Weights of a small contrastive audio-text model: batches of 256.
Rows from block 5 of the audio encoder of a small contrastive audio-text model, named by matrix and row number. Rows with one number belong to one channel. Each number is 128 + 24 x the weight over its row's rms, rounded and kept within 0 to 255. All counts start at 0. Numbers have three digits each.
After each channel's rows are labels from the 100 clips, of 14848, where the channel reaches its highest value: "loudest band" is the band of the loudest frequency at the time of the peak. Only what is clearly more common there than usual is listed. The data: short read English sentences (LibriTTS-R). In brackets: how many of the 100.
# convs1: first pointwise conv (encoder.blocks.5.convs.1.weight, 96x96x1, standardized in use), inputs 0-95
# convs3: second pointwise conv (encoder.blocks.5.convs.3.weight, 96x96x1, standardized in use, transposed), outputs 0-95

convs1.21:182133109151132123102160116120115140144136147082143157130144098103127125149120150097157122111124152103133135085143113113134131155161071109151116147150115148150193122141122148126143122157133069139111110128130097129118127120111142084143140124128113155110177147146144116121132079053091143123
convs3.21:113163114122093100135170170147155157175121160146147125119129107115139124126164130112168136117146122159095131094131111151105153094149142143105152101119147126075148115126132131089135153160150144099124103090152101104136155103093148123169092118096165115150143135134086156160164141098143131130
loudest band: 4000 to 8000 Hz (33)

convs1.30:060163110113138158113131129140154047116114144113116126128121114107133105151101127140116145114161116103120139139112097174126142077106119134143154107139141163104151124135110109136156087115120130135156146121117100174130123146155117089119178108162111106134154179125127123120170150100153141115
convs3.30:086099097116167104096174150160138162116160132101149122113136070134148161110111138115117160138144123116142136127093117152138117126138125091176099132162128145125147160094093136129123133129134091098125123091108108110128112141102142163076132110147125156172158137129160166109145171133104151105
loudest band: 500 to 1000 Hz (36)

convs1.82:114141109109134114177158142104105159121118128081173159136096113100158094081118097109134157122129123129080120123112111122133131159118112141121204113156084140153103124101144096150074130128170153115119118108135153104168147158123113136124124145114130155147149100108148093150138151118112136144
convs3.82:092120096155137113095075156147131086133091110146146177109128145116112151120099109167115101151121132103079102116091143087131110130134121119138085134109115125137180106129128092122128146123137107126137080157096135120105106133153140115158087172159114089095128130101114102122120111166131126155
loudest band: 4000 to 8000 Hz (42)

convs1.28:072133129141148142111128114099140108133123126162130153116141157087133090114158129144124146140155137147182130137152150136127092117110114128122189088116120154124148116118116127116110133125194145093106112107125141142123140112161143106153110143122096106167132158115168089127125135036130133120
convs3.28:107130096142075123177099157179139181114144127109102133116146132111154130127122103152139110150143137085148155131151120129148154170138114178132163141136138167108109176162101138164146141150157115139137125134102127145100132157104127154130118115170165108121140164170144135157125098113158105115
loudest band: 2000 to 4000 Hz (41); 4000 to 8000 Hz (28)

convs1.76:144121113114160150117162118099132149148121133151140176157148191147144107111091172148092164115144115108155097124122120107167149141106155142160172140098156155102131103080127137111146149148144106109136108157135122076129136129156146135141151131139151083100146090140113112141093128107159106145
convs3.76:154139083096116104128160090146121157183109162097107135112149127116135159156096150142096116098099148143119131139119149129111125142138086130140122114099135142157099104137112104145129112142131148110093094147156142135177149100127135170153182086145167103135114135089119117140159145174123134168
loudest band: 500 to 1000 Hz (32)

convs1.49:150126158107152126139114097163115134082102127120094148096135101138119086148163082140160140099107108128166122134154108146134133105123118088106127087119148135153156118122114098101143159129110182136141101161186133123100119184122153116127163098133139147158131172102112106119147148102123141101
convs3.49:154156110091072147113124146160152140121130153117101155076100117172107113168182083133135140100135141151066093105123134100129126141126095079121140136093127120114160119144120103160115150155170122140120122097125139139087111163114114120111102128103153108119160123134096140123115125150121107112
loudest band: 250 to 500 Hz (37)

convs1.29:098160113159122139106139093139134151111116134134168161148161187127159109116093170119138110106112109143108150123122136109121161150114150143143125169147154150101159118111151148156106079117106158126111139128142114125144146122118163107148139079143166119114137050118148126175101094123150130132
convs3.29:125094149122136123103063085133167109114079112132128121097123141081125105163146095107161156140076139128146131084137141105119118127124150122107135176136129143128153134136143120126148132127150114121077109123089092161127146131124148159147091118153130155147118154169136149178115166101129122162
loudest band: 500 to 1000 Hz (33); 250 to 500 Hz (28)

convs1.19:146121134130146131111159122115107161141099142159195133104143078151163142094103135090110124151105142126128164087146083136103127167128097103130122136124120112130133092139129155144141106101155144128111082098106109121169127158097159121107132112105131143176112091129138130157180097108148101139
convs3.19:159086151105132197121144112112149158110139115118097157148146112181140109152113143121098133110148148113149139115192103160121155129117085130109148136198133139106106141092147099148137148122145119100098129124144109105118118135137114088096121085132132096148145125125134166155115092106122130107
loudest band: 4000 to 8000 Hz (48); 2000 to 4000 Hz (30)

convs1.40:145129084102129092153118148141134113100125101134116099122122146128086145161140125119169118078094121090175138117110155135125138153145124120143142144146134130183118124148089131137140137133153092111098161130069117108112110134149098130101167143132110114120140206138117102127113155131111188127
convs3.40:134117171134094146128115142131130099079131112137161159116090130126119102114107141133137131132127115176150146167144134111138144102100142118111123121126099120086083154096091078153129174145144142087068119150130123141146088123107087130099071106137126133145165114120091129133168132126143160132
loudest band: 250 to 500 Hz (27); 500 to 1000 Hz (26)

convs1.45:122175091135174111183117171144131137122149112075103117135106108115117155082124137094092118179138127154130145135149179135105095144145137160148147095127139116098153147139112109126162110168137119143108131148118099122112137146127104150106131122097158132122113153120104111110142104182127084152
convs3.45:141114150137117149132113086151134101097147174129103096145145151127138157164137148142142151107158149097115165120124164106157137140161096134114135152135123162141146165157150122121120118109113116153143122123108163194124159133126115230134164142159145115144105131141104121123118139158109131105
loudest band: 500 to 1000 Hz (31)

convs1.93:089159092130070133104092084113126108142141127152150079119120127130144146119109120115126107112139120099135088127159142135152136138132133140084170154102131151163137151098116120141159113123153118126175148160148126100159083135131087108117085065108109116129104151133140168125143131153151165120
convs3.93:157110100143092125130194155141098115111134091139154099127102147124112124160130168170119114113149140139155148140136099140132092116134117161120160128121140086125157145134156113123173105102167136175075150135205116115094132096141137131128116091112156130107115144154141108123121118160140136120
loudest band: 250 to 500 Hz (33)

convs1.66:160171137152109141099125115162133150138143114140114165137143120158129173117076104117081109130116095115171143108125143149119105108095148121148131209124134124087137103144118129175171101170120110130136111117163133127158130129109147122067139134140168103125114104155109129152138117118103121120
convs3.66:115123122104137157123102157131165117142109172157108105114174125093121120154161108115138113097163154115101113090154172107096104142140079099095123155126156139094101130095152117130164103136123095108128159133095111119150152132117077111159154151095129129108104115090134139091138144094104119149
loudest band: 500 to 1000 Hz (38)

convs1.25:154121132117164101134157167145131151108127141117225161133154145121117142136149165109119111127117167130110127112137121111120131151158107142140155117135100142133143111119105136072091108123137114146103126081069109093102148153161125120137120162138168127125140127147126131104104110072110163115
convs3.25:099108135141117163144140147138178140138118142123088147101119096168151111128140170111123116142139120147134106109126114159117131098123151140104167065174133119111072145068145176120088147105137150103145147103105126123132140097090121138139143091115126111148118144160128111146184140136133101149
loudest band: 4000 to 8000 Hz (68)

convs1.80:158151132118095112145141128102106122117131123135090173152078157130112134120103126138123115162153085143095113105115134141137095097140117112197124144123117099164123144153175151144149111166151114145141144090200148127118149135136124111167087125166126099117146102122122175133150101126142132136
convs3.80:123122161145112112128131101112088152141115127140139150131142137160136106128137138134146162147126142115178143141102109168159072115119147123127160125170124093114142173117108165107138129168123136128092167179099123167110135102104141139121115111139120142110176177141155090148105132123163071105
loudest band: 250 to 500 Hz (34)

convs1.51:111148123092070110123138139158096107122116142176211095144135114128131129120124149106119123179108133106093089095138152138123138120119109138121119175138133084109128116124133136131106126101142130148139119137097132109105141177111112089092169128157163147146109093123124146155158137102168153128
convs3.51:145097108111120136120104119110142122095129159121152141144135124173148153132137144132128125104125103134130138137178097136156132101081158144103106147158106188114079137098134108144115114121094112083060123158134155109123127112162103147091113095124100078129168128090130122136130099142139142093
loudest band: 4000 to 8000 Hz (37)

convs1.7:118145080136174136117141083124130130159129112084097106103128127072104153124164137114199156095101139087143134149150147139153148122118120156150134103151094149150134102170151125146145169103165104124126131099104126115114142129147126141122181151107085111117127106155116116135126144151130159112
convs3.7:166161116158131116183123103134120182121140137083133067089143124144106133149139142132168080117113159140110157099089099124141131106134106125105119125089110138171120094095130149151165110144111169125175103102144121160130136168110137156137118153155148137153122106133154117146108122111132130127
loudest band: 250 to 500 Hz (42); 500 to 1000 Hz (28)

convs1.81:134147139156108118113090114120101108101138119139118106149122102138092133096146091134118116122121129094105137148153112121103118135153116104098103167070090132067128154160106162139105128127111157112120140107121096163169156113145103132131093059107079169150134115157131132132144121146125100099
convs3.81:116172136141134133117140199138143129127127085064107146126088125142147144105096120109155110128151125049134091119100149172106113122106130144164134104151128125175147148103100133112124148102157138107143106112102114138114137119158119129106119114106141177121123120151101174154094125130136131131
loudest band: 2000 to 4000 Hz (38)

convs1.86:165162095133107137098138157134106125124160131140137139123095081093144144131119132145132131091136160105156132113129104131168152102134128132144171136156159166100144137133128181147155131124141108048114137122124108112147157143121102175175132118168076100137124136157095120122156126136094128130
convs3.86:101109136103095112146079165120128133120142139120153150117144109093109109093114108112174099152148114098122126095126083133065128110125149099106142062146113137094080104122143130137114126096113128128135146070138113128112136099146142100154119108153151147144105086137150154127130115142175148110
loudest band: 250 to 500 Hz (40)

convs1.48:133104062125138147104152079124108163147101103084112207138134150147112160150115153150147139066127129140135152104155102140110117143149119160153144119142128112120106116085162128110129147135129134110141146139119124124090109118151117128144102154126111152110173089139106156138134078147138110145
convs3.48:110165154166146093134129164157095111131133109106068118146099102153114117148141127136088058134141165126185095119123151086137114160140172124139102102131135136095135160136132119145132097149106143112082133103143132118134158131099132145122121143122117105155161167104124142092141131116113100151
loudest band: 4000 to 8000 Hz (29)

convs1.71:113152131140128120100160070172155124117120156143144126113128142107120097146115144120176126074109133124150101144160121150138127153094159133127117095134139150101109140093130095159123115103148165106125114190138152156130136128101108117136203132117099179121124121145119164162096135116129125160
convs3.71:140106133149112133122145123135102131142134131149111134124144154132156125126175098139101150153119173164104139129073145145147136116095093136120129164109154158122133111147101111036095123134140103106146171093092142118130177153133148108148130109124112099111133139108115139160091148076117110105
loudest band: 250 to 500 Hz (26)

convs1.55:113149145120144113201092152153110174112141135124125115108141143106130096161139148138160102119120119114173102159137133115128080131157123137161096155149125168130113147136115126149149138125126109149119138130034122089112099127140128173121180145135156109118145140098133131115132147150106154142
convs3.55:120111123147138115150134202095143150143153169128135082121133094145118136152107163136111101142122097139119151072150152143145119143164121146152130117135108155153135158136120140117115126113158128125126121117201110167141101192121097129116173157143121106142121160139147181119122134114140131101
loudest band: 250 to 500 Hz (34)

convs1.46:139102138125131118154129169118116136145121113171171090119149087117098141132168129162126124161144117124147127122108091115127105140158118084067128144111154188155118104117101149133146111133134170091114130156140098101153111112123110150178122132125112142148145106122112103170130101120062117113
convs3.46:102109119104163143158113180111125116162137090091092129092108116123162102077101178136121109118146159152155106098139121123109162128126097108151153104161142131152114137090107100091140156095133107109057112125139115111123123120107153126126148152131114137152166119163110120118115122169108128111
loudest band: 2000 to 4000 Hz (25)

convs1.74:148164098139165127122146115083128117141203145107159110147137113093149160083154138151142118106115145131137170127117100145152111127075111144136126186129126123134113135135149129140116113160132141125110114085124120120096136154138122117145137146106156086118129096107115137100212110131121161142
convs3.74:104108155130125180109127134102133114139129139131114108173153157145141152169157145151129152132153069100159128140174104167128100118122106145143107133128123096127122145137161115189130117101115090094108122136090127160112136130135118153125153096108135078165105109130167150090171123096114117127
loudest band: 500 to 1000 Hz (59)

convs1.39:139104137184111132095139103091143106140103143100159128118133174155140130164118119108137115188092109137118086170149125129110175096082146139066128122120132100113117125123088095127110137154103127133154123113180143143127142114151128095129148133143136126116117148095112161101140136157169112110
convs3.39:144142149167123125110113128085161105131130110143167099127105140126153142144107118131154141151115122133132159156162150123139222158163131150117137145141148114123125100151147156157167117120133137160176157157093076117107144131136142123115120137173113121164122120127159129159136151163148167161
loudest band: 250 to 500 Hz (28)

convs1.37:135117117143130103171149136104120130106124102138161092122160175110080105172137135101107150104138111161136123123150106111131201132117146097109121129116166122142137160086127136109133134136132086156134108137122123195103137129122137125166111126093060153101110141097100139125108118165120126127
convs3.37:144111162144110124129164091123082118134153113126102089086091175112161153139159128132135113136105132135155158158162141108112123149149132182098151150195159117130167154160119160136151112149133117150110092160136125130125113109159125128137118116160119145154138152155180124147143153092120132114
loudest band: 250 to 500 Hz (32)

convs1.50:102165132104145160130151073128132106142117121082099102124114107158131125142179129111118113137200123116108130124146104111121122094143160101077135101089118141119141121136085115134136122100149177137126132107098150118131139142173094170154128163149132145125141168120143117118146117068136140144
convs3.50:142131143150108163131076094131131126143135180166128088137078150124101123119134133141146144105122134091137151110141128120186146116177140111125110114090138113136159119120165141140152144133166137162125154122159138140137133148137157146184114158144130160150092124148140112117092146167063135145
loudest band: 4000 to 8000 Hz (33)

convs1.92:145104164141175111170136142108128105097121088171131154145136150119140112139142149135123125123096154114146152165121125153127123111150134124076133102174104127117128138110113142110119136127145092132092149125089126095128137158140063172138085108135070147120063122139144101112111117132109111153
convs3.92:177133134149172127126129121117136162121133159105139110096096112134139122151147127109106124129119183137128112121096186135099123157168131140157154193096114132108126128127146143120177100138142115128165122129139141163190140148136127154112179172126176149139137131120145177128128151119112111128
loudest band: 4000 to 8000 Hz (28)

convs1.14:146138125176131144099155083113096124131120118090128137129127119141179153151080124161157129109100111170140134114076103140146181106079126165167151104146141115128157106142134105123150109150099113113145109135135110106115111149164133138133112164116136092145123108105164149155114078123123097102
convs3.14:115103155138095122131122172127149163132104135124112118123088118115104142133158178141146133102120112103155097167129108126114169163147116113105109107175091116153087122094144092104136099131121128096116110118124126127130135133170099102156119147126110094131128157136167077097107092115096174086
loudest band: 500 to 1000 Hz (29)

convs1.69:168105081126157124152119132095137113116103091111138132124170153141149159151106149132126130104141167151119153137144093140158147161111098156109128142144091128083088119133157142134108157112124113112092125088090103111151107153120107125163101160155171158143133111158093124100067130111126141114
convs3.69:069104074139150120124128165160128099105113136123117122117120110115112146127140119110088138122119132112076076094157111121122094136099152116115118106117121111105102131123149136101097098081122178143132130102112124154132131130118108142097133130137095168131072112154080116100086116090159123156
loudest band: 4000 to 8000 Hz (27)