{"encoder_arch": "quartznet", "model": "contrastive audio-text model", "dataset": "short read English sentences (LibriTTS-R)", "train_examples": 26041, "time_shift_ms": 50, "n_mels": 80, "hop_length": 160, "input": "log_mel", "spec_augment": true, "win_length": 400, "tokenizer": "word", "vocab_size": 5132, "loss": "softmax", "embed_dim": 384, "encoder_norm": "groupnorm", "encoder_activation": "relu", "encoder_weight_standardization": true, "encoder_depths": [5, 5, 5], "encoder_kernel_size": 13, "encoder_stem": "single", "encoder_widths": [96, 96, 96], "text_encoder_causal": false, "text_encoder_width": 256, "text_encoder_layers": 8, "text_encoder_norm": "layernorm", "text_encoder_norm_position": "pre", "text_encoder_activation": "gelu", "text_encoder_mlp_ratio": 4, "text_encoder_head_dim": 16, "text_encoder_fused_qkv": false, "text_encoder_bias": "none", "text_encoder_qk_norm": false, "text_encoder_parallel_block": false, "text_encoder_dropout": 0.1, "text_encoder_inner_norm": false, "text_encoder_positions": "learned", "init": "torch_default", "residual_init": "scaled_by_depth", "optimizer": "adamw", "learning_rate": 0.0014, "beta1": 0.9, "beta2": 0.999, "eps": 1e-10, "max_grad_norm": 5.0, "max_steps": 5900, "batch_size": 256, "epochs": 58.0, "lr_schedule": "poly", "final_lr_fraction": 0, "warmup_steps": 1180, "weight_decay": 0.4}
Rows from block 5 of the text encoder, named by matrix and row number. Rows with one number belong to one neuron. Each number is 128 + 32 x the weight over its row's rms, rounded and kept within 0 to 255. All counts start at 0. Numbers have three digits each. After the name is the row's rms in percent of the matrix's.
# fc1: MLP up (text_encoder.blocks.5.mlp.fc1.weight, 1024x256), inputs 43-85
# fc2: MLP down (text_encoder.blocks.5.mlp.fc2.weight, 256x1024, transposed), outputs 43-85
fc1.473 053:151166148128197083151149148102125140125174143102096106158217124132129171143073167136143149179074121185131148169092149172068163080
fc2.473 022:182126237146151120156160136128167170141103120110113143132210129113177148114092095113117193132129099128095137111124053102100102151
fc1.474 125:084178154125131103144070155144084170158134131124162092141124169140083126106079108153113106147140107050149160126134125095118147175
fc2.474 159:189126125136125142142116120181105145116085117162085142125111110083133151090162118149136164109139152160180139129112102111137100075
fc1.475 052:135102158083156177100134115110128125084073146125105091137127122134139164138132185080160076131113164119144176185120111130073185106
fc2.475 015:086066051086179154097074133140192166136087127107182083093111077127096115131148147172127069094138180142124137139094169124189171131
fc1.476 052:169180136175126161160102148082081121145145114157143121132193144099148109133152160134177152119107082139141119082094068165144089185
fc2.476 013:103106249141142149119181154093209168148080093035142072082186106124155162098160105142171136131092087151132147093152076102135162135
fc1.477 055:113142172142198116160097111087137160176139144150151160139237193132168118109128103099080093125115150142129165105161114172165170101
fc2.477 021:179157173125139082158133108097177177120088108078082092127200119095166122156098080110063182135149055167151134116123109095120100098
fc1.478 054:101168073122062082180113118125127179098102120175101182075111068141138160174156173127154069124163110105175172075100164110101085093
fc2.478 022:092105076104147125073101134114173138138120104161188074096069084212117130103133123137104072090147206155120130131117167167159144124
fc1.479 096:082129040143138107106102093164101137151167146107132088129150180146090127125122148162159138115138125107148121105120070101120167120
fc2.479 113:158115103145164155057136095104055119130157108112112124126166147174142173115158120079126149112131156106147169152135140070185093093
fc1.480 055:132156123132145080119206113154113086149169144074183126143201172169107164151074120083160180166087175146168103171099135162087120119
fc2.480 023:120134205113094120176180135145172118101144145066120113123229129130172086118123130101156176125109140135091131138169091101143106122
fc1.481 053:090156116180082149138193086129092123155160106068085136105137139113171159149081083069093147162096118081099113092131116111099169132
fc2.481 015:135168205140120098183161130132191137113099165038114096118195164058163062147122112116147140118152121145092111149116106104100097117
fc1.482 054:166088121136119107168120134123112142088136087059127120076201187139109152157103112075160116159075167138168156143112097167183092160
fc2.482 013:062116214125168111163167146163203155094115121042137081094186124170162087146102120139155120085126140094157094155117184112134088149
fc1.483 098:134148098105114101139082131115097186145096084129109119140128188140101149111123081153164107134110143064170147107099137105123142155
fc2.483 083:093150118128089150062145127156128193126175121144102075078145104125139163132144100138111183130134227127142136163082072165114100037
fc1.484 137:151140135155079061133086166147144110125175102105127104149160126148132133157135111171140073127141112099163138120143106116083132163
fc2.484 154:080165107108151138087147187110097138171120142119146157153114117128073086134081151113077103182130124085113165167117178095189153139
fc1.485 110:123142138143110146176175136137081161182130152104112104091098161124101074129126158119151152150085135094148143153179141098135191109
fc2.485 114:153133105137138092107057156108107147102148097158150122172170154150074104144113130154085086145141114115123131094091122132113122188
fc1.486 058:093160126097154093137165096161105090106174093113150087120220142103136132113136159080187111110083188184192082156147087157167128141
fc2.486 021:123185191141113152152185138131130106111136092058093131120194191119145093143144107095148198091141089114132142124206139086111105141
fc1.487 103:074125066100146080140105109122059150113181164098114053141128170150102114158144133170127140131133114106150092126134059091093136180
fc2.487 096:175137135154150133103132126108066050137117120099132203137096133137179171126184083092181157139086151100135150109124152090156076092
fc1.488 055:173101181083152172137148079127115180094138171119145120117242104140110109169109111067159211177075092135129122139159156169096121181
fc2.488 017:095111210109160140170158165134217159122167130086105119083188169158197106131109103121118134115169122154132142142152118067140099106
fc1.489 101:069146069121146091098096138104096134144191151110143123099155170180117127133080118130117065191097145081102173142130163113151139187
fc2.489 064:193091217125112152167171105150126138116090122163114167101099121022148138111146122144205157116124125163143073115145069130111095112
fc1.490 118:106173132105127113154194146080074151142118181079158121098118157103075090100077135143120180148100144127107143159172151105168164135
fc2.490 133:143133082141128085097066177116103164122139118153157116147161127156113113146129136187122089144131135120128094089099128153080127179
fc1.491 060:174108198176172086124180147164118130161140168124086163104185128072092104170154145079152157081141106118127141131158103091176115119
fc2.491 020:127139239145146088153187073124158124114141132066095160101207150160175147142145107107176161138112113123111133139156093094123091150
fc1.492 140:129143109124092077186132170079123098167131122125106105133121137122153120140114115191181081140087122103174096100147156132091180167
fc2.492 111:122164174136160125160174124165117144140152132122170117081094150077116098144124108136163171132128152120155096117144053135126131098
fc1.493 083:139149148127153122154108122146053117160116153085163111173171140216149124097140095160133123173072091142139183112145150099120099162
fc2.493 043:156106155124107170120229072155094072126130129134102170119108113074129161123133110121180183127130140142152129157124084127126116048
fc1.494 140:100219119106154113172104152138119089136142121153163074102167178153065133142131082161147077161094121055147144120125181114139117144
fc2.494 166:127100129111071125139110163117148145153097119162097126124133112071139113143111131199129104137139148117156083118079120140092137143
fc1.495 055:121175210140198121132190122094115099172120108144083170134190158148106143090094083139147141145138098184119079069109165178119173179
fc2.495 033:163130190125090122196188118135119067121140140072099152131175160110167121138121102105174171121130121157115126119185137111109112111
fc1.496 130:122147157122112100215158109145116150166089147113128099133128187139125121068105103110118098169109164099139186129144112105133114135
fc2.496 095:163130179132135162125186114187108099116102172101110133073135122082147118102161119077186235096089179158171134152144140117152113052
fc1.497 168:126162177089076112169094150099094146155095129123159088110146159097099111134110158135140141168104069127090111105153174109116148228
fc2.497 133:158141092085163110105094132067115121125158064162113116138071153134113121121139092154145102128138093133117110151061104117162090144
fc1.498 098:128137112168132135105182122085160137125158097105140117128081148114096079127149151105157152104142135091149108132164079115182159089
fc2.498 074:149052142143105129117153139153247161072072144101125137104166108096177102101151138138153152095131151202114127116138118162113142113
fc1.499 053:173147160125113107086127157137105107106117088137113179167200082139075124170117162086095140079127144087083158142101086166139131147
fc2.499 023:153154106124138147177133173131143171148143138133105101085162134147177134156139148102103160123151093045155108124122149098041102149
fc1.500 100:112143113128141109143111124109073160149197160144101082096131173176123086137151179136147129137107114099127155100135088128071165188
fc2.500 054:169109148136123143117155084141112017136143131111129157097166125147145170139166130072153165106132128147126145127124172097156111094
fc1.501 137:130158140118123117199142124094118098125133080113161147164064132139146117117086083144116068139110086090148159117137141091121124208
fc2.501 121:146130131131147119117140154121141122132180119094123114120060104065173112140117098159185155125103128126167098119124087166113150140
fc1.502 055:087132131088101064153170081138079145111178109067166150166225197116141157138160114125142157101109142141079158110163134071121148087
fc2.502 019:080087181109185096152168128114217131099097148080100134109184146138164101098120125103111179127117098117105131114157134146154100122
fc1.503 104:075124115095100091107100138104072156117164147056132089090151161180112147126130151193159076147132141092137137098103086099084163160
fc2.503 146:159097155150143184099182064130087127130129134121091176108143142119144155098155126086176193112100151131159132140145128084139105088
fc1.504 092:096120133126071071164127169149066158142132128114140078121124202128131090121130109162138091132153142108103112076114088107097139145
fc2.504 064:158134173158133153117158111138051040113106125096101188115142104113130122122147088088197189100107159146173148142139165092164097061
fc1.505 085:069157127142140118160122096101067152160121154106099133109136189134103084109090109119123158123109125102136136106126132087112128159
fc2.505 037:146096146150135117075121101106060161103161113112156148160177149132112150139107140105072129131123108116145133136131165087149125157
fc1.506 136:135168160128170090208169098134115119151145107072139130142058143116138111130109126125144160112070091093165129109162110134146136164
fc2.506 125:130081113104171114145095144128151140100098110160118149115130125086112076095135158147135122114134121207144134129091151093159142125
fc1.507 094:079137119122110096166095102126115127146149129102117085110160210143091096152110120143132121172162129082142141096122109109050168166
fc2.507 057:170139162150154149107155121155076011102133121088112171125165126145141137114161104099178187082128155134182150145129158092174083051
fc1.508 129:085120179152116116191117157176085157115105162055163134142151146177128103099123123147176121122091084098131144129200110113108119163
fc2.508 082:140143058140152134042152151085065072120179101120111138160093104104144152144141082128175140139113159086161119173065120119161104069
fc1.509 052:118077172112110143198154142128111165163169181131196100088165205086112161156134139091099098110128040109124110165124144122104143118
fc2.509 013:144076187104151110198137078133123126096139117068096130126215131102176123096118079102129160134103126125087153157143133117144095088
fc1.510 111:101174139093134115182088154123064164145125148106128073112155157146073121091122122149113100151082087091117206101153166098106147211
fc2.510 080:163131142113104161146144126164119128135091138163095138096097117050153158100148118131150168111134160156154109141114103126155115072
fc1.511 142:074143157108115140139213147109107181157126155073145110082116117109083086105122135106126163168142103133107136175196102093137144123
fc2.511 185:142147084139124091092042179123113126116170118115157095155137127143120104163136135157140098129138125120152095092112093156110141174
fc1.512 097:084147134110100102174183138081102108112121100133125138155201161143083059139069094134117139138087147082130141138148129129109121135
fc2.512 103:168100197124132129122204089130112085113088095056111152096212134124176125119153104099221199083125142150140102106109136100103081109
fc1.513 052:168173170099065153168165174097137074132121088151135155145099157170144152133124141089094124182089162184146167160166109118095091132
fc2.513 012:154056070107079128114059133178141076173113098138116121128091146085134193133094159141159188134099144152065082078141091102104052149
fc1.514 156:130178080145099127153172173080125116139123161090041090106083117112155057133135140168160131127088166105173132108159137163103159127
fc2.514 169:137140115139103132093104155127150045121165142111101135179100090099197138166143100134175128096123103141168103115120110182122150128
fc1.515 128:100160154143142165144140102172127121143158094048116159158083116121128135126127115127135183105111086140180147123154084116123147107
fc2.515 165:160095137127166129199159148117142084120046123132109158079164145080146069085146131159218139100119179120148125094129198114112139097
fc1.516 055:169108129167144086170106075098158157160154106077083147174147186133144086158161127166118176124148125154126070127150124159110078138
fc2.516 015:079102210119119104172173157092169080136060126050113130067164114164180180123150099135114170116123089134156152115135116143155082082
fc1.517 057:161093106153113178126091162174125067180172162127140069168101094084147084097181160088108068102103104153112117146068127139160081147
fc2.517 016:105157067113146134077087160145066091114174115223134133123069117090078110142157123130112093141122180163138114098121131145126125143
fc1.518 083:119118112126092130154134146144134149086147107138118104144167158146139138161120093190084134128114111121110178099100112121113167153
fc2.518 052:187080202147114144144246086150053083090081094107114162109161120114150129102140125106190166088126145163148110111153118095091104106
fc1.519 118:148149128154068109121161152086143125122130119115137099137070142139135077149133103134164159117108164108124135096207157169125156130
fc2.519 166:119112132104089153108115115141136076140153137103126123131115142120172176142137128083120132095165097135104108117122069146129124145
fc1.520 055:080107181133151169144152160135156156138165113142165126115225101100102073194152132104185204155065063144119137091095135110074171097
fc2.520 021:076096176146118138191145146111230150119127132029151076100209161152209104132113091102147144098119092141099142119147140072139086144
fc1.521 084:079120080079106119126071121133060096112176171096172142123139145168091123119148110118129112174111113072101140096119124120087107195
fc2.521 058:178097169129092157153200075143105122123095130152089165096112124044134150103151119111186185117116136143150107128149097121111122093
fc1.522 050:135140134140090131169143155181117074109112089075151175109157125085172079115193122162103094129117182091102077177177086091153113173
fc2.522 012:102100170112149125148168126153153036151143109094099128121161166057154102110161163105151122185114120128079126095122062132130077172
fc1.523 116:106153094160174131142162121080134132099148113103080131139062102172125118096148130163151115114099131107140142131210070144175101081
fc2.523 171:133106156153070144135131147149179058101092176109108165121114091085149110120146110151215167108086137161164105117151160169124157101
fc1.524 093:136154118119128115128095135148068107131186145097124108126171186194160164140146112124121091156134118070113128115128121112109103153
fc2.524 099:192095176156113159101200090157064124120122125118117168091116113079154163106158111096191195112108134158171103141151084092138104083
fc1.525 142:103179173130089108158110194132094134129083121087168086123147175125073100108105129124128119160141087118121169157151119119172121181
fc2.525 189:149161130096135134101071143088092085174106133146129132144077114142148153122147146117131091141113071123114131126119175108180108149
fc1.526 098:111156068156169109195094094096141095101201145108099128138133148142124095112103147146115109105123116126151111146172075126089158142
fc2.526 070:128129136111112132086155107103089166183159129112142055063111157153172170130140133088146149149137132093092117153142024122176111124
fc1.527 052:139079196127173131206131142137139059163139103140164088159101086097159070071171149113114083162107067091137145119102094148132099091
fc2.527 018:185183134132118085139162136133134104130138127119151123167179153156203141131092123138157148137163138193071148166100082134126109145
fc1.528 082:099092155141056168153103157156085130124060137134132137083126131086126118102086102153166144141108086108186140146119197136122166118
fc2.528 056:134090127108149121140162101109063214137127105154134166086164152126105124114131137153153134131121149102136100116113147096098101125
fc1.529 053:135082160089099110082129106122160160171141156158162139165106129118113091136174144135163068104168185079113138165066140173147161157
fc2.529 016:154142003081093164092126161135122128142127123154136115117074137133149144098108112137121084135125185129121143157103179138084153095
fc1.530 056:116153192180112148137131083118156149096167087041129163081235133119158136114161165078107175165090130109103166138117113085105132106
fc2.530 020:109124227131145097143191108153192151129066172061110096106218115155138091130105083071114139116139093131123117146151113077124097126
fc1.531 124:116140068124073137080122165173103157116159144103074082112130084136143109151125121196127148125133149138182129151138123149087178107
fc2.531 103:131183155100205120165156088141063156147113059127131110121173182188119136105126102100129133140124157089102164126119129081132049121